From a checkpoint of a small image classifier.
Training: 4700 steps, held-out accuracy 100%.
Rows from block 2, named by matrix and row number. Each number is 500 + 50 x the weight over its row's rms, rounded and kept within 0 to 999. All counts start at 0. Numbers have three digits each.
# short1: shortcut pointwise conv (model.blocks.2.short.1.weight, 336x192x1x1), inputs 0-63
short1.170:432510494471587509504474527570560492581559458491479418429498479507472463536444408557423534571545539434463398528472483506605527550491445516604521518485469518523482397505599606426511465441427602
short1.171:507542491461530557498507464492448500590440493349487494459500539449556514484529498425500583478519591513495408428451449536547486511519586536600430568523430541481499423486551532436496437398512497
short1.172:610565393535533562495569506520551550521512481537535468577454470482503521520549557495471462433476534555476418489606548537500476536566453469381612491530455471582508515442403603600507520542473488
short1.173:479535454518559580533527480548432555536551548547519519477509499399478587568545539549486543478556479482420584546478568498564499502485543530576474576581365484410504475502487489539508532534493525
short1.174:444434467476473469524559468558500496408496490471486441506503581482572555562533591561486532453526540505555620533465504554471471609515571547503587375421525510463562561498492514595596523454522430
short1.175:606570475542430457513548531449501488470587487515472472494598518548513461529489502536541585447562536467440468467452495435475544522513438427563507440596408506528378560481611568553489438529371517
short1.176:458555607616443527437501477575415515594460424468570549442536543385513521521518476479558464449589416493486521530587558510467530540488494501450529514583477408619451573490564444530544411584587557
short1.177:347537459488446516481449514496527429552530388571513447479439481501546653582554346484511484467587585511509463531484461567492551487459540611488581549475500556570504535499457506433457602436473537
short1.178:572493454514492465468441482512565418544444557462578558496417505487569435529485544548588492469562480494474461485547448576538509551446473530570575560535561534476535488515464526442495552613511497
short1.179:498531461471549546451596504375590486502533491528519479425487532542570500556444467467593520504533419464465416567529482449458560552514381503484499497457542450501416501493493426485490534425432457
short1.180:503523488479494567519519439493470555589445444533440547485506506441541424532484488528522469515490500500502449513514510601457480482516383359574555511604494601408447556512453513523515460525497599
short1.181:495501474486581479506488454560434523546539448506576523527473598535410538405466545546512587519405563485438416540465551497570559541479457519489468517550572464490495539456404517542480500439475436
short1.182:556481396553499511472538543536416437465617489475500499597545437537524519519508508588508481575448517563516495534546497470507569482576475425586499545463444488506650492455505453577463398528491415
short1.183:485614486471476515452454533551499362542496504431487427550434453552420394587544582479455511542477492433477466450460529532439546412430461565498488497462443489489458477503413559564489527496468503
short1.184:501455547535549526375389475510478560435544435555540432423503549485469596394493517421475551485649532572515515508502459554561435463491511526606489472452481514520565535460542518443525543542515535
short1.185:520512487474501501481553559423439491583547562472434530478458503442432534550447473459517451465561541411558582519448643504396472415609454540593526493489450571601489463484501596442522519498475441
short1.186:451579515455467510454513479551463498531491493427421487470477545613474467508459472464465470509584638461588479452507520464482534510613536504524530528528463577505432494475603451489556479490457455
short1.187:492557477593530574413502468608596492535429544488447578483424438499495535554516521488522448494525529595465478395496485487439526532470557478528488512509528540552529575553514490524629583508500520
short1.188:510550438532470474476489588564516596469472549462522383456579553613458512535511546411408454527456502481440508435453438532431539545484580470621501467459543480512532535555514551525472438412503478
short1.189:509475556469515507501481539415454546500560503494490510545518442383485489476502528475515466541474445434557474549475479495462448479543456498362428383525468437480488410578566403466464503508490472
short1.190:503492439499523532504422513555521561440485439491534490481441430530559542534385582451400435504426429513520566518391433568496460505531487413402492422428522547503482487475514495564550549455525557
short1.191:462496403466521482479474446485542445493535514491458483535508624491486519514481430446469432577639479407560458553508442467461513458538390502540459489392440475545458502423467532470544547452537446
short1.192:460462493536399526554445544537429479449456589522580453498455504496444491420493480529594547477468498463477503489470524488519545491435626526637501624454434543500435486418471496567484496510444478
short1.193:484469501549474537618486415480521472516497461506547495511546508406542473496449582426464518483428440527378467448497490577580467438463475491421400492523455494477458421537432485577461440532463398
short1.194:432474544398582511402486506511430518473514438379452489423576423471476479482517465555565441535449463563558494434479505463494460464454510500577484420460450515482509501515479514508448536547508450
short1.195:496507519525579524516482457443537438534646498515437461497472483412489431517485545406541433427438540513521564508436453543435468625492516512494503459524505585509494610568511512537419473569492433
short1.196:458423524465491363496469563548478540551445467442463518562484478520477568524460563483447519428507478480471507519437547559377549577532560516425563439444519504500537448490561494556593525518442433
short1.197:458427493538569607456547471584478566460591511461553548395510468460457496386524475507426534519494450440457542519530569572442477532558412528461435567541429451460536469488460420481488492526548555
short1.198:511390462569534543478492493538494593525412470478493472458497480411553430495406533461510605549494502553359413453462521414436533553496522405557496509482454437518397501496490458516450472393531522
short1.199:455505408471594461519407466405513535473562452635439429512577506509494488479397448503407461528540468483485530595571538488463532454483488378492399493500496510475548495482536479484440502458430552
short1.200:550526468413577533400515468557515452524438447493444429510561507455513497545488454538548386523497545537497558542552542507549641433457569484456410493384442462435511492438461543542529456497485454
short1.201:527436476534490391542433569460476524420393555515543543360484500403420478456411526417483518478478469401420575476456474473476513545538450453493402457461558502447525489471443497515442473381518491
short1.202:560508596529530487496451474505364449557434527558369537510403514495538594523481487628538455574416407531529517437548512465483386497531507483469507478473442526535517466446527408461493387631586548
short1.203:467496465474463442546547491576515438479449559446509366405498466359481485519446451482547492564505486492533500477474574614449402593537522513484552496562534487492534527466468377483466502528559470
short1.204:532495473593403547515486459461504526517516528499521502590455555628529435511558439469578480504483498540562535414617496532559570479589522497460505473537594564471511490537467509475434506509517593
short1.205:453481479487407470412508530501621598490499352460537512527545497566471539555416464489462429511480480495517481455533409480520477413568478509464503513546425553450533499542484554556462448453511416
short1.206:503495588518575529406555457585497469437512514527567534496533372484530498518460526564520577524540560554497567437602590448544578520532540537426526541488528534445515565485508587413605506448422552
short1.207:430572515598605619521462486569507515487558433494486560526476464541481467533463414414526551436503520524481468534486466507502521539425474451475509533478483486488466478523521495488557508514593533
short1.208:613450494506442520560515492490500422559475548417447506523536487518506503534417396552402529542456521493564397429496484501450514507481447518529497413495539527474497485581516573403398527436479489
short1.209:482486513430598520467500490563542466444485534526479442554443489484550526499525458560508453485547569396550474408446577527549537451484549501540481435494544603469538491510465502413514576501458466
short1.210:476497615505500493431540493465590519490488435455523492517543562530515523530469500493565479538545431616469559450460504524474480536437440496570502501463491498544518505453510483546465532448482542
short1.211:424504556489519602453577508492516576448530462470536505505488534588463478449504544516516526494515506493402510481416589444517637354453395517519450525494566462443491465472431509482500420513470527
short1.212:439425627559518496471496477408456521485550517478468572584465503553556445526495592514561474447441451522501539506468488548512581538537464491534514498516442457464559490487485500592551445583539444
short1.213:450489490518609525476469499489488578544516479510457425470444514446450476539525364496490469494476476461471512498552470452556590582549475476549486470451437539352373467372491582457509448565559495
short1.214:492446543587497510557427520534485504485495527444573516430606572533508475634508525510494616530490611519545458407635444471508576480535524511462495487453501547607438446457486476550391515564417443
short1.215:481492440599517483428558444554542518422504526484494503432452569504621580436422484487509533551384482474474565546519503581472482387486440536575525507407494585456475532442482589463609493470422409
short1.216:570557483553500457573502414515511505627426511536425488567507433450609605572496496589499438546530535489486491484484480494554438560480459471408531495565516583486569552445465510538466470458483545
short1.217:495442464521445513516499455455477528517491415460553520543502580498544445474522545614438442547553450527418521564443438537601562543465547449460551481528496675441555418448547515561493496512454495
short1.218:528612492498319493539567508544443466517509587454389460500475523530507431499430502459522516535625518512453398457559496552536500480430439448456562551464471544518470591454470449440566509594407489
short1.219:462568409507492441463500472554510587496458513506485523576515549486525433502411505528526514605530622484463552458470461489484537542528546504582482558588582452490417539577566501441448578588497514
short1.220:596490489526533507415511500584469504404511555540492488525477534428561494583466512481538526509525550548472465432510524542563401608502440465540491488512574490393541571532448430536541476623393534
short1.221:472477440561545494597473509530293439550514515540530575526418393433532504440519467464484427494469466581550503421585499543547433496532524436538432508416512392488412586572408530461524489479414491
short1.222:523451446512506469501564478545458427535600451394493520458493480407556466424447454512428525588530506509486492563427473500533518500569573607577482519454562532579544521534475486507492580499579494
short1.223:440465526568499446534417508546513480430494525551473597487482506506513463501478484545494495479477425441401475528401498445514409485532428519550473571493488507533530459421480415508508525557500500
short1.224:528468523479473399486533517438489499492490507563532567545512544516603491494543496432494451568561403528544449509548413522445516541555467522453566506516508449621506477526547362515470545632557439
short1.225:449429460469475554441459512573524503432531568485584469485541490535511585569474526548484446519509568488521499503515438539476555567476499532562416445434556381468451518472534495495435617440447498
short1.226:533506558558549448403462527543580536496502579430544443449558491651571472548477477497480442424441393477436541484482481486544541527503562532588531530479599447459503585481401575434504425522550465
short1.227:590531520503574445466530518561478524488484492485397490582444462505456533517517537499450491448468439477444422430526488500476458500512471466561517499530521511497473466512510561548455569500423566
short1.228:513483463489436436510397420399565575509394543539436495455595545574532521538497490570504476510596511520599511448400453444521540514532505512602437556536494480441485510500609503519484601491537453
short1.229:539412500466453571506482470539340589499445484462521439453502508536503590527563443471511466558486498420576545398548406553433479477496440478388544529542565564350431470520578493454502540411552586
short1.230:460476384447474436473499536477409423397472539505589459495553426553488504471446517461510433504503554503460461501502515499519541501512518451611417479456453444596458481469537365430418501484462446
short1.231:586477581449369514509602474513498516452420551446437454436544508521588572505465476585502394540426399468463551438443485485402449515431442441588556480524484467408526563501513479470604487552565419
short1.232:594547436546479580566551450518430465497612587446480519570483547512505495408523444500536390524465431453562506486476519567506555519557477503549487495441470494436535437418545414489515517600476472
short1.233:573568522544382562540505528549536513535538479511525514530578510509563516539511510478449530478449505479613559522466509601463533464485443488405553504452448539525532483463480456438538498506553568
short1.234:506457532515667541553524500515544474444570463453428513511452622576561555494530470504495491571537462479430470507519446530580461502486522499457420556407523487494444483501431508496416423523480512
short1.235:567538557464610470505477474537600607605530475409416492615453481521448485496485458492498527550554477603495522474339521443466538562428503517479492508523483481502520523441485529452497492527474528
short1.236:606528533577589508568419534545472528489442491527417508578459439521479429534467510499464419440549539481440367492423448535496495492489521498473516491430529433391590513543578534493533562529452478
short1.237:487468456395532523463464503508431485494574449487473441503420570552494556503526498527481456509541445563496497512478560492554519486421536564541532454504424556586558469582589479513587519429465453
short1.238:522480487476496454570531564600459560469467616507499515417455524434489519511470487455467472536556456477523570549538536581381532485438595451558471446464415556599535515443503428530490503410511539
short1.239:484425478499496534409552481520424509551384475462483502573482460512555503530519554614474541560494459549541415506493545511484409466492506494451556452498500487555547459545483540533573490498548565
short1.240:533579512479479500479615490496592451555524459482476492511485549562490482556558545632516490524696586446511494552578455489507485515375590549502477483476504529600517530495435559489452546545438429
short1.241:605513448523594549500479502596559436565534406507607541502425440547346553433481533527498513490554497501378477509451552457563490427539531551569391423540564433552499520518480508493510464499547500
short1.242:494495563461433519477484436604467490465495588470481601444501555477532501454507497498502608524408488501561429524582611525536493511556565521489568641581541557468505452566525520419447516445542511
short1.243:574519393480526444490515479423452518443580509550565492509539428464549402496495542475496538448410519627420466527413416451426432601538462538494566547550540523486496478554570565530516469466440446
short1.244:577532528454486528481558557544341422484474492516435521526541515531563533482528476475464518481490400530520460500493503508548454443385549462451522556646423458514512513603604532431562441418470438
short1.245:479618595412576448529541547554504421394577493442521583588471438503571513487510491509481424472481525512461471501546513518561437504485574476392407522498512500417543436507497536511570452504506532
short1.246:558489482497592544575471547535478437445520543518476542606461428560528511432494534485505497519469530560460509497547534538608456420511530455417477517395477445648501518504558643519463476544559488
short1.247:533523550401497541459530553513579483580523468506546450565425613461591502449590484495541582509614554523506507509506475452572536428432513474509507456458577548532556577513389471488482535424562483
short1.248:554567536546463437483539444510548550524556465486323575478486436522395543534521480464381523499496501456533535531495499475544402453494469450441480532527544466462515472465546465535526506528499543
short1.249:537537590362537491464534611496467496482491525513491445480376541520534496571525513498480520545565483464463509522639428410512511423452482505449449435337517466439435429488524384549458475565463437
short1.250:425455398579523533468469499506501540539547513435549540529563482448510465537562559578544449518462562532451537550449538587452578465470448463488473500468465497456546571423476414450487505524517500
short1.251:422454462613567441527476509522491606558460566476540482595477390474456493533457474466468556517430467473453503567500440452471570547494501454426425474502447448444489401487420460460504518518494539
short1.252:459498467369562551497535485578395589364524537504497475520528488486532527453505505489421470529545528466441545490493407549453565529510449489490445502583503522472419517486521457507488462508520646
short1.253:552477581542594449586481451395389481442444528483555553536455499468543431441473521523590580476540627593523478480518487481552549442473446514536550431492464523591476506513425477500510490563504513
short1.254:535476507529516444548488453475493548453558583560507515437519386579506502557484525418467553562479450505445581481427521502464500534546538422543412467488538546443579513416527403430602489488484591
short1.255:395499508515540522497470493549634520440510467497483513544486424535508386544584538584423492473414455555495548492534546499463472506519521453475464458525498512481579546513405545526585464564483459
short1.256:459389515522613550442553530526505479610456537536492522588533533464517394525543568550597479544495521551489383481493549587587441549504506446420545513491475488438439476430421518512554541470398490
short1.257:459424502493434494569485504480399580436524467470564416481539313560427528545422434547513527543526546568522447519495567462508520524552567460551360545516539499428540523523562566449434555482532500
short1.258:522545489496532463520579414518558478431488434385448481571494494524560533470516483485563529412423443471464574521449487576449570547542450549481544411525607483472520442528493502429411445425525528
short1.259:582559505541525491556536532508510547526534447550472483511477483482514459459439499476556548490583486538587562588453444423450543541337591479527450471530558424501497519560528568483538542451512470
short1.260:454558383558523502484558550536720422498511472467467544507519527563540435530449444471482564561431545545477514521474533527467535426470612448543516539423504487569562502444446517464581538458580517
short1.261:524465491552415647462575523426544483541567516457484473415488490521508528575537481495489436442435448532494514404468481468457473562573632549634494431435538617543457494439555530572546542521501468
short1.262:509520434574596539509542402487401467497554463485546483538427504487501494562539660503441457491477525509526626485507576523519475461492521480451569553494446514463455477609553484555526508567568436
short1.263:432469532552535475529413514440470496520514557499502570526576405457491499457565500506470416496472444462474523489425525602478461492445559533464504490542523427463422626523496453508463468592587495