From a checkpoint of a small image classifier: depths [2, 2, 3, 2], batches of 384.
Rows from block 4 of a small image classifier, named by matrix and row number. Rows with one number belong to one channel. Each number is 50 + 12 x the weight over its row's rms, rounded and kept within 0 to 99. All counts start at 0.
After each channel's rows are labels from the 100 images, of 14848, where the channel reaches its highest value: "strongest on" is what is common among them; "place" is the part of the image that holds the peak. Only what is clearly more common there than usual is listed. The data: capsule endoscopy frames (Kvasir-Capsule). In brackets: how many of the 100, against the usual share in percent.
# convs1: 3x3 conv, stride 2 (model.blocks.4.convs.1.weight, 144x144x3x3, each kernel summed), inputs 0-71
# convs2: expand pointwise conv (model.blocks.4.convs.2.weight, 576x144x1x1, transposed), outputs 0-63

convs1.82:58 52 60 58 43 75 23 61 28 47 71 59 80 74 60 54 35 56 46 56 34 35 60 48 54 59 48 62 41 60 60 63 67 44 56 58 54 47 36 78 60 55 30 31 40 63 53 61 33 53 49 43 69 50 32 46 54 43 81 34 36 61 71 41 59 52 35 67 47 41 64 45
convs2.82:40 42 59 68 48 50 40 56 40 64 47 37 43 39 53 72 56 34 62 47 35 47 44 56 32 60 47 50 48 47 44 46 31 33 51 48 49 52 58 64 48 57 23 36 62 18 58 39 59 51 46 41 40 41 34 58 45 49 45 57 53 38 36 43
strongest on: finding: foreign body (32 vs 1.6)
place: bottom left (32 vs 14.1)

convs1.114:32 49 45 52 45 36 68 58 44 55 61 37 50 41 43 65 49 84 47 51 42 43 41 61 48 65 53 47 47 44 64 58 41 60 46 48 37 67 58 43 33 56 52 57 32 52 50 65 49 45 58 33 40 73 38 58 65 41 59 31 56 66 95 61 47 63 46 31 58 60 29 45
convs2.114:51 49 36 40 46 27 41 74 68 41 49 50 96 64 69 54 44 33 84 45 46 34 30 37 55 21 61 62 55 50 49 54 66 55 42 64 45 42 53 62 57 62 71 52 36 42 69 41 43 47 71 49 43 47 53 59 45 58 47 46 67 53 63 37
strongest on: finding: blood fresh (30 vs 0.9); finding: ileocecal valve (26 vs 8.8)
place: top right (32 vs 14.1)

convs1.106:46 55 28 61 52 24 66 47 53 44 38 50 27 53 55 70 55 45 44 38 49 53 33 52 69 55 61 66 49 70 61 49 56 42 49 40 46 80 32 60 48 65 60 64 42 71 48 44 35 69 38 63 55 55 42 38 48 38 43 44 56 45 58 55 41 66 53 36 48 44 58 56
convs2.106:31 73 62 42 58 47 66 41 75 47 51 28 27 61 54 20 37 46 54 32 45 43 40 69 64 51 45 43 55 62 63 38 36 44 42 43 41 50 40 50 44 52 56 39 50 35 36 52 39 36 46 46 32 29 42 46 35 53 54 48 52 68 41 41
strongest on: finding: pylorus (32 vs 3.4); finding: ileocecal valve (26 vs 8.8)
place: bottom right (42 vs 14.1); bottom left (33 vs 14.1)

convs1.29:62 48 51 66 41 59 22 42 45 66 61 46 54 45 46 29 53 57 35 23 15 65 56 70 62 53 48 45 55 30 39 40 51 58 44 53 44 50 45 47 59 59 39 52 53 32 51 73 64 52 47 28 45 37 53 63 38 58 75 54 53 51 17 36 43 64 43 44 35 45 41 54
convs2.29:64 60 48 51 45 65 43 55 59 39 30 64 39 50 44 59 36 52 54 38 50 48 47 72 51 92 43 75 22 55 65 40 57 31 82 52 51 53 47 27 43 51 58 37 72 44 44 49 42 43 40 39 51 57 37 49 46 52 34 60 61 39 44 73
strongest on: finding: pylorus (25 vs 3.4)
place: bottom left (36 vs 14.1)

convs1.16:54 49 45 64 50 56 50 59 48 44 74 76 41 42 48 68 43 38 64 48 39 43 46 46 35 71 37 49 76 44 52 67 60 51 37 37 57 50 56 37 75 30 56 45 69 67 59 74 47 48 51 58 61 25 37 68 60 47 52 48 76 73 43 59 69 53 61 60 42 62 30 55
convs2.16:62 42 54 47 52 53 31 48 37 63 59 71 30 43 52 48 52 50 43 44 48 46 40 50 58 51 57 59 56 57 44 52 44 67 50 57 72 60 49 43 52 72 48 72 49 30 41 49 49 29 37 67 42 38 54 68 71 54 37 49 61 48 41 32
strongest on: finding: foreign body (34 vs 1.6)
place: bottom left (50 vs 14.1)

convs1.143:50 67 48 44 50 44 45 72 43 64 50 25 40 43 68 39 65 43 71 55 54 54 38 52 46 66 51 53 70 51 71 50 57 52 45 33 59 35 36 30 68 39 48 56 37 50 47 52 24 67 45 43 61 45 68 69 39 41 51 36 51 46 73 77 44 64 49 55 60 41 60 40
convs2.143:52 58 07 45 46 46 34 62 40 47 64 52 62 33 45 44 53 56 68 40 51 41 55 55 66 35 46 49 35 66 62 23 46 52 38 32 32 39 45 39 47 44 59 53 39 43 51 66 45 60 31 82 56 52 39 54 63 25 39 46 43 64 40 48
strongest on: finding: pylorus (40 vs 3.4)
place: bottom left (58 vs 14.1)

convs1.36:49 77 42 69 45 57 50 58 48 51 51 78 48 54 56 51 41 54 67 72 65 35 45 51 65 63 57 56 54 52 75 61 53 42 75 51 39 55 52 70 63 29 48 60 53 50 53 47 53 48 64 60 53 35 44 60 59 54 58 46 82 21 45 55 61 39 61 52 76 59 39 50
convs2.36:45 57 50 49 54 60 44 52 42 52 43 50 47 71 50 49 55 43 60 55 57 64 51 50 34 61 54 48 55 37 44 42 76 38 59 48 58 46 41 51 42 37 50 72 38 40 50 59 78 42 50 65 51 52 62 43 53 54 38 46 67 65 52 29
strongest on: finding: foreign body (26 vs 1.6)
place: bottom right (33 vs 14.1)

convs1.58:63 32 56 45 60 37 54 45 54 58 48 39 87 45 41 51 71 54 50 38 69 37 60 46 45 61 44 50 37 82 46 54 52 24 39 66 66 52 43 53 35 55 57 46 28 68 45 45 62 65 45 62 54 49 32 40 58 42 56 47 62 59 50 76 41 38 63 46 51 51 28 38
convs2.58:52 43 48 42 57 59 65 43 49 37 45 27 56 44 58 52 25 60 54 65 57 44 24 70 49 59 50 55 62 21 63 51 48 52 44 41 35 45 70 62 37 33 55 52 37 52 16 52 55 44 53 51 35 48 49 42 48 40 62 52 45 30 33 58
strongest on: finding: blood fresh (39 vs 0.9)
place: bottom centre (29 vs 9.4)

convs1.52:75 49 66 72 53 46 42 57 51 38 80 60 60 39 71 30 43 25 52 54 52 35 44 49 75 43 37 51 61 29 42 54 57 50 40 42 48 43 37 35 72 54 51 41 81 53 53 49 46 40 40 46 69 52 64 61 34 41 60 67 58 53 58 66 63 57 63 58 57 42 51 54
convs2.52:33 63 53 53 58 42 21 50 51 43 53 66 66 61 66 55 73 67 61 49 46 54 26 44 70 41 58 35 28 40 35 52 70 36 68 65 53 53 56 56 56 35 55 42 59 44 62 67 38 55 64 67 41 64 48 46 40 65 60 46 55 41 41 56
strongest on: finding: foreign body (25 vs 1.6)
place: bottom left (33 vs 14.1)

convs1.56:33 40 50 49 37 70 31 53 48 50 48 53 70 37 37 53 45 50 58 47 47 43 67 57 32 53 29 53 48 71 56 31 62 50 37 58 72 43 66 49 42 58 49 34 49 36 28 84 67 45 46 44 52 38 29 66 60 41 51 51 71 41 50 47 45 37 43 50 42 53 59 45
convs2.56:58 69 43 32 58 27 49 57 39 53 41 58 56 38 48 41 61 43 40 46 44 44 66 60 55 73 67 64 39 54 44 52 54 41 50 53 25 47 55 37 56 63 42 56 55 54 52 40 60 20 39 44 61 51 43 55 56 48 32 53 18 61 49 47
strongest on: finding: pylorus (37 vs 3.4); finding: blood fresh (30 vs 0.9)
place: bottom left (41 vs 14.1)

convs1.140:39 54 57 62 58 66 52 67 52 58 48 64 83 54 44 45 53 50 71 57 61 54 46 65 35 44 44 60 47 48 60 60 69 51 43 66 77 64 57 59 79 58 55 47 47 48 39 65 51 47 27 54 39 38 42 44 60 41 45 38 76 41 42 63 54 40 57 53 48 50 54 69
convs2.140:45 65 72 43 73 47 42 51 45 74 40 56 50 20 36 49 41 48 25 70 25 57 44 47 49 65 48 46 61 41 52 47 45 32 37 40 51 73 45 38 46 26 53 31 43 49 53 51 44 32 50 45 31 71 39 54 30 47 43 57 46 47 54 47
strongest on: finding: pylorus (29 vs 3.4)
place: bottom left (44 vs 14.1)

convs1.51:47 36 55 64 63 48 86 58 51 59 50 35 30 69 38 56 29 48 74 48 49 43 52 47 43 47 60 35 41 66 45 64 54 41 50 49 42 35 57 61 53 56 51 54 50 56 46 60 40 60 27 52 24 57 71 29 61 28 51 39 37 55 62 42 46 35 37 60 54 47 46 75
convs2.51:51 32 63 66 65 64 48 36 26 50 35 51 67 41 53 67 47 42 69 24 35 58 65 34 57 48 76 37 44 54 55 60 58 77 62 51 55 70 51 53 49 72 51 50 60 47 35 53 50 58 45 42 41 66 50 59 65 39 46 58 34 53 78 42
strongest on: finding: blood fresh (35 vs 0.9)
place: top left (70 vs 14.1)

convs1.126:54 39 41 63 46 59 65 58 37 65 53 36 49 42 39 44 43 53 49 30 42 47 50 41 60 51 37 51 56 37 61 64 77 49 66 35 52 48 55 58 57 47 44 22 33 63 40 65 45 48 57 38 33 58 38 40 50 66 45 32 43 45 50 41 56 52 42 33 54 70 39 46
convs2.126:82 33 35 26 47 68 44 50 57 36 60 47 45 35 44 57 67 47 56 41 68 39 77 54 35 49 35 52 57 62 64 42 37 50 66 67 69 58 71 66 25 44 47 57 27 31 50 64 39 62 56 59 47 68 62 68 56 59 70 64 61 36 58 30
strongest on: finding: blood fresh (54 vs 0.9)
place: top right (56 vs 14.1)

convs1.49:35 43 56 37 59 41 45 57 47 67 62 45 73 67 49 28 58 42 53 52 31 59 39 46 61 53 25 49 53 38 53 45 47 36 50 62 69 55 46 55 66 47 29 45 54 46 44 48 55 39 50 41 53 55 51 47 61 68 39 67 45 50 51 56 62 62 49 45 51 43 30 45
convs2.49:56 60 50 54 49 70 66 66 65 60 63 52 73 48 67 61 37 62 30 47 44 35 77 38 51 58 12 50 41 38 59 48 61 54 50 52 64 62 48 50 58 51 60 49 37 58 49 66 25 42 44 34 46 49 49 51 33 59 54 51 60 71 39 57
strongest on: finding: blood fresh (26 vs 0.9)
place: top right (47 vs 14.1)

convs1.69:49 50 39 41 53 46 51 79 52 51 33 49 56 42 50 69 57 54 67 64 68 60 50 34 58 33 46 58 53 51 38 40 45 45 46 54 65 67 56 35 55 45 46 41 55 51 44 45 44 63 60 39 59 43 42 83 70 47 48 61 57 56 70 48 32 32 44 63 31 38 57 71
convs2.69:66 59 50 53 55 45 40 49 43 47 49 54 54 54 52 50 53 74 55 34 57 63 43 50 60 50 78 40 21 63 48 43 34 69 44 49 52 65 52 35 53 41 36 37 56 52 45 53 52 36 63 60 45 39 63 39 44 37 48 68 43 29 53 30
strongest on: finding: blood fresh (63 vs 0.9)
place: bottom right (53 vs 14.1)

convs1.142:52 83 61 49 65 75 36 51 46 45 78 61 47 45 57 54 38 29 42 62 41 40 41 49 65 54 49 56 64 33 46 50 48 75 54 53 59 53 42 43 56 45 47 48 59 45 52 31 47 60 66 49 67 41 73 53 62 59 61 59 78 48 45 65 56 77 50 45 63 56 48 56
convs2.142:65 59 58 45 80 63 46 36 56 64 45 41 56 48 27 44 53 51 43 63 48 48 39 37 45 63 51 47 49 58 29 46 57 30 51 40 69 47 42 58 40 37 34 49 57 61 58 56 66 34 50 59 30 51 83 43 72 46 52 68 33 51 56 50
strongest on: finding: foreign body (25 vs 1.6)
place: bottom left (35 vs 14.1)

convs1.96:49 70 49 72 55 35 64 48 53 48 54 43 44 59 59 25 48 56 48 41 64 55 53 49 43 69 50 50 58 37 52 81 56 66 43 41 45 68 57 57 67 29 49 40 64 40 68 48 60 46 48 52 60 70 58 57 57 39 54 40 61 40 55 38 46 53 50 57 52 54 33 40
convs2.96:30 43 33 45 41 39 66 29 72 40 38 45 47 71 28 49 44 54 37 77 44 48 37 42 55 47 42 31 16 47 33 52 49 46 62 36 44 39 38 59 53 57 40 71 58 65 59 51 62 53 53 44 44 40 33 59 35 63 45 47 55 49 58 51
strongest on: finding: foreign body (28 vs 1.6)
place: top right (37 vs 14.1)

convs1.75:21 66 55 53 35 48 65 53 53 40 54 59 35 53 36 51 54 39 40 50 52 42 39 56 43 69 36 44 25 42 72 46 51 63 56 33 50 58 30 27 42 50 64 41 54 37 35 36 37 33 44 72 41 58 31 53 59 52 67 57 58 32 45 31 52 41 32 38 50 55 60 52
convs2.75:47 52 57 75 48 50 58 47 46 42 72 52 79 68 46 26 43 68 57 74 38 31 31 66 48 43 43 60 54 26 46 41 54 35 63 47 54 50 48 53 52 48 75 37 54 36 50 54 63 48 46 37 49 71 41 42 47 44 53 56 43 53 24 45
strongest on: finding: pylorus (27 vs 3.4)
place: top left (79 vs 14.1)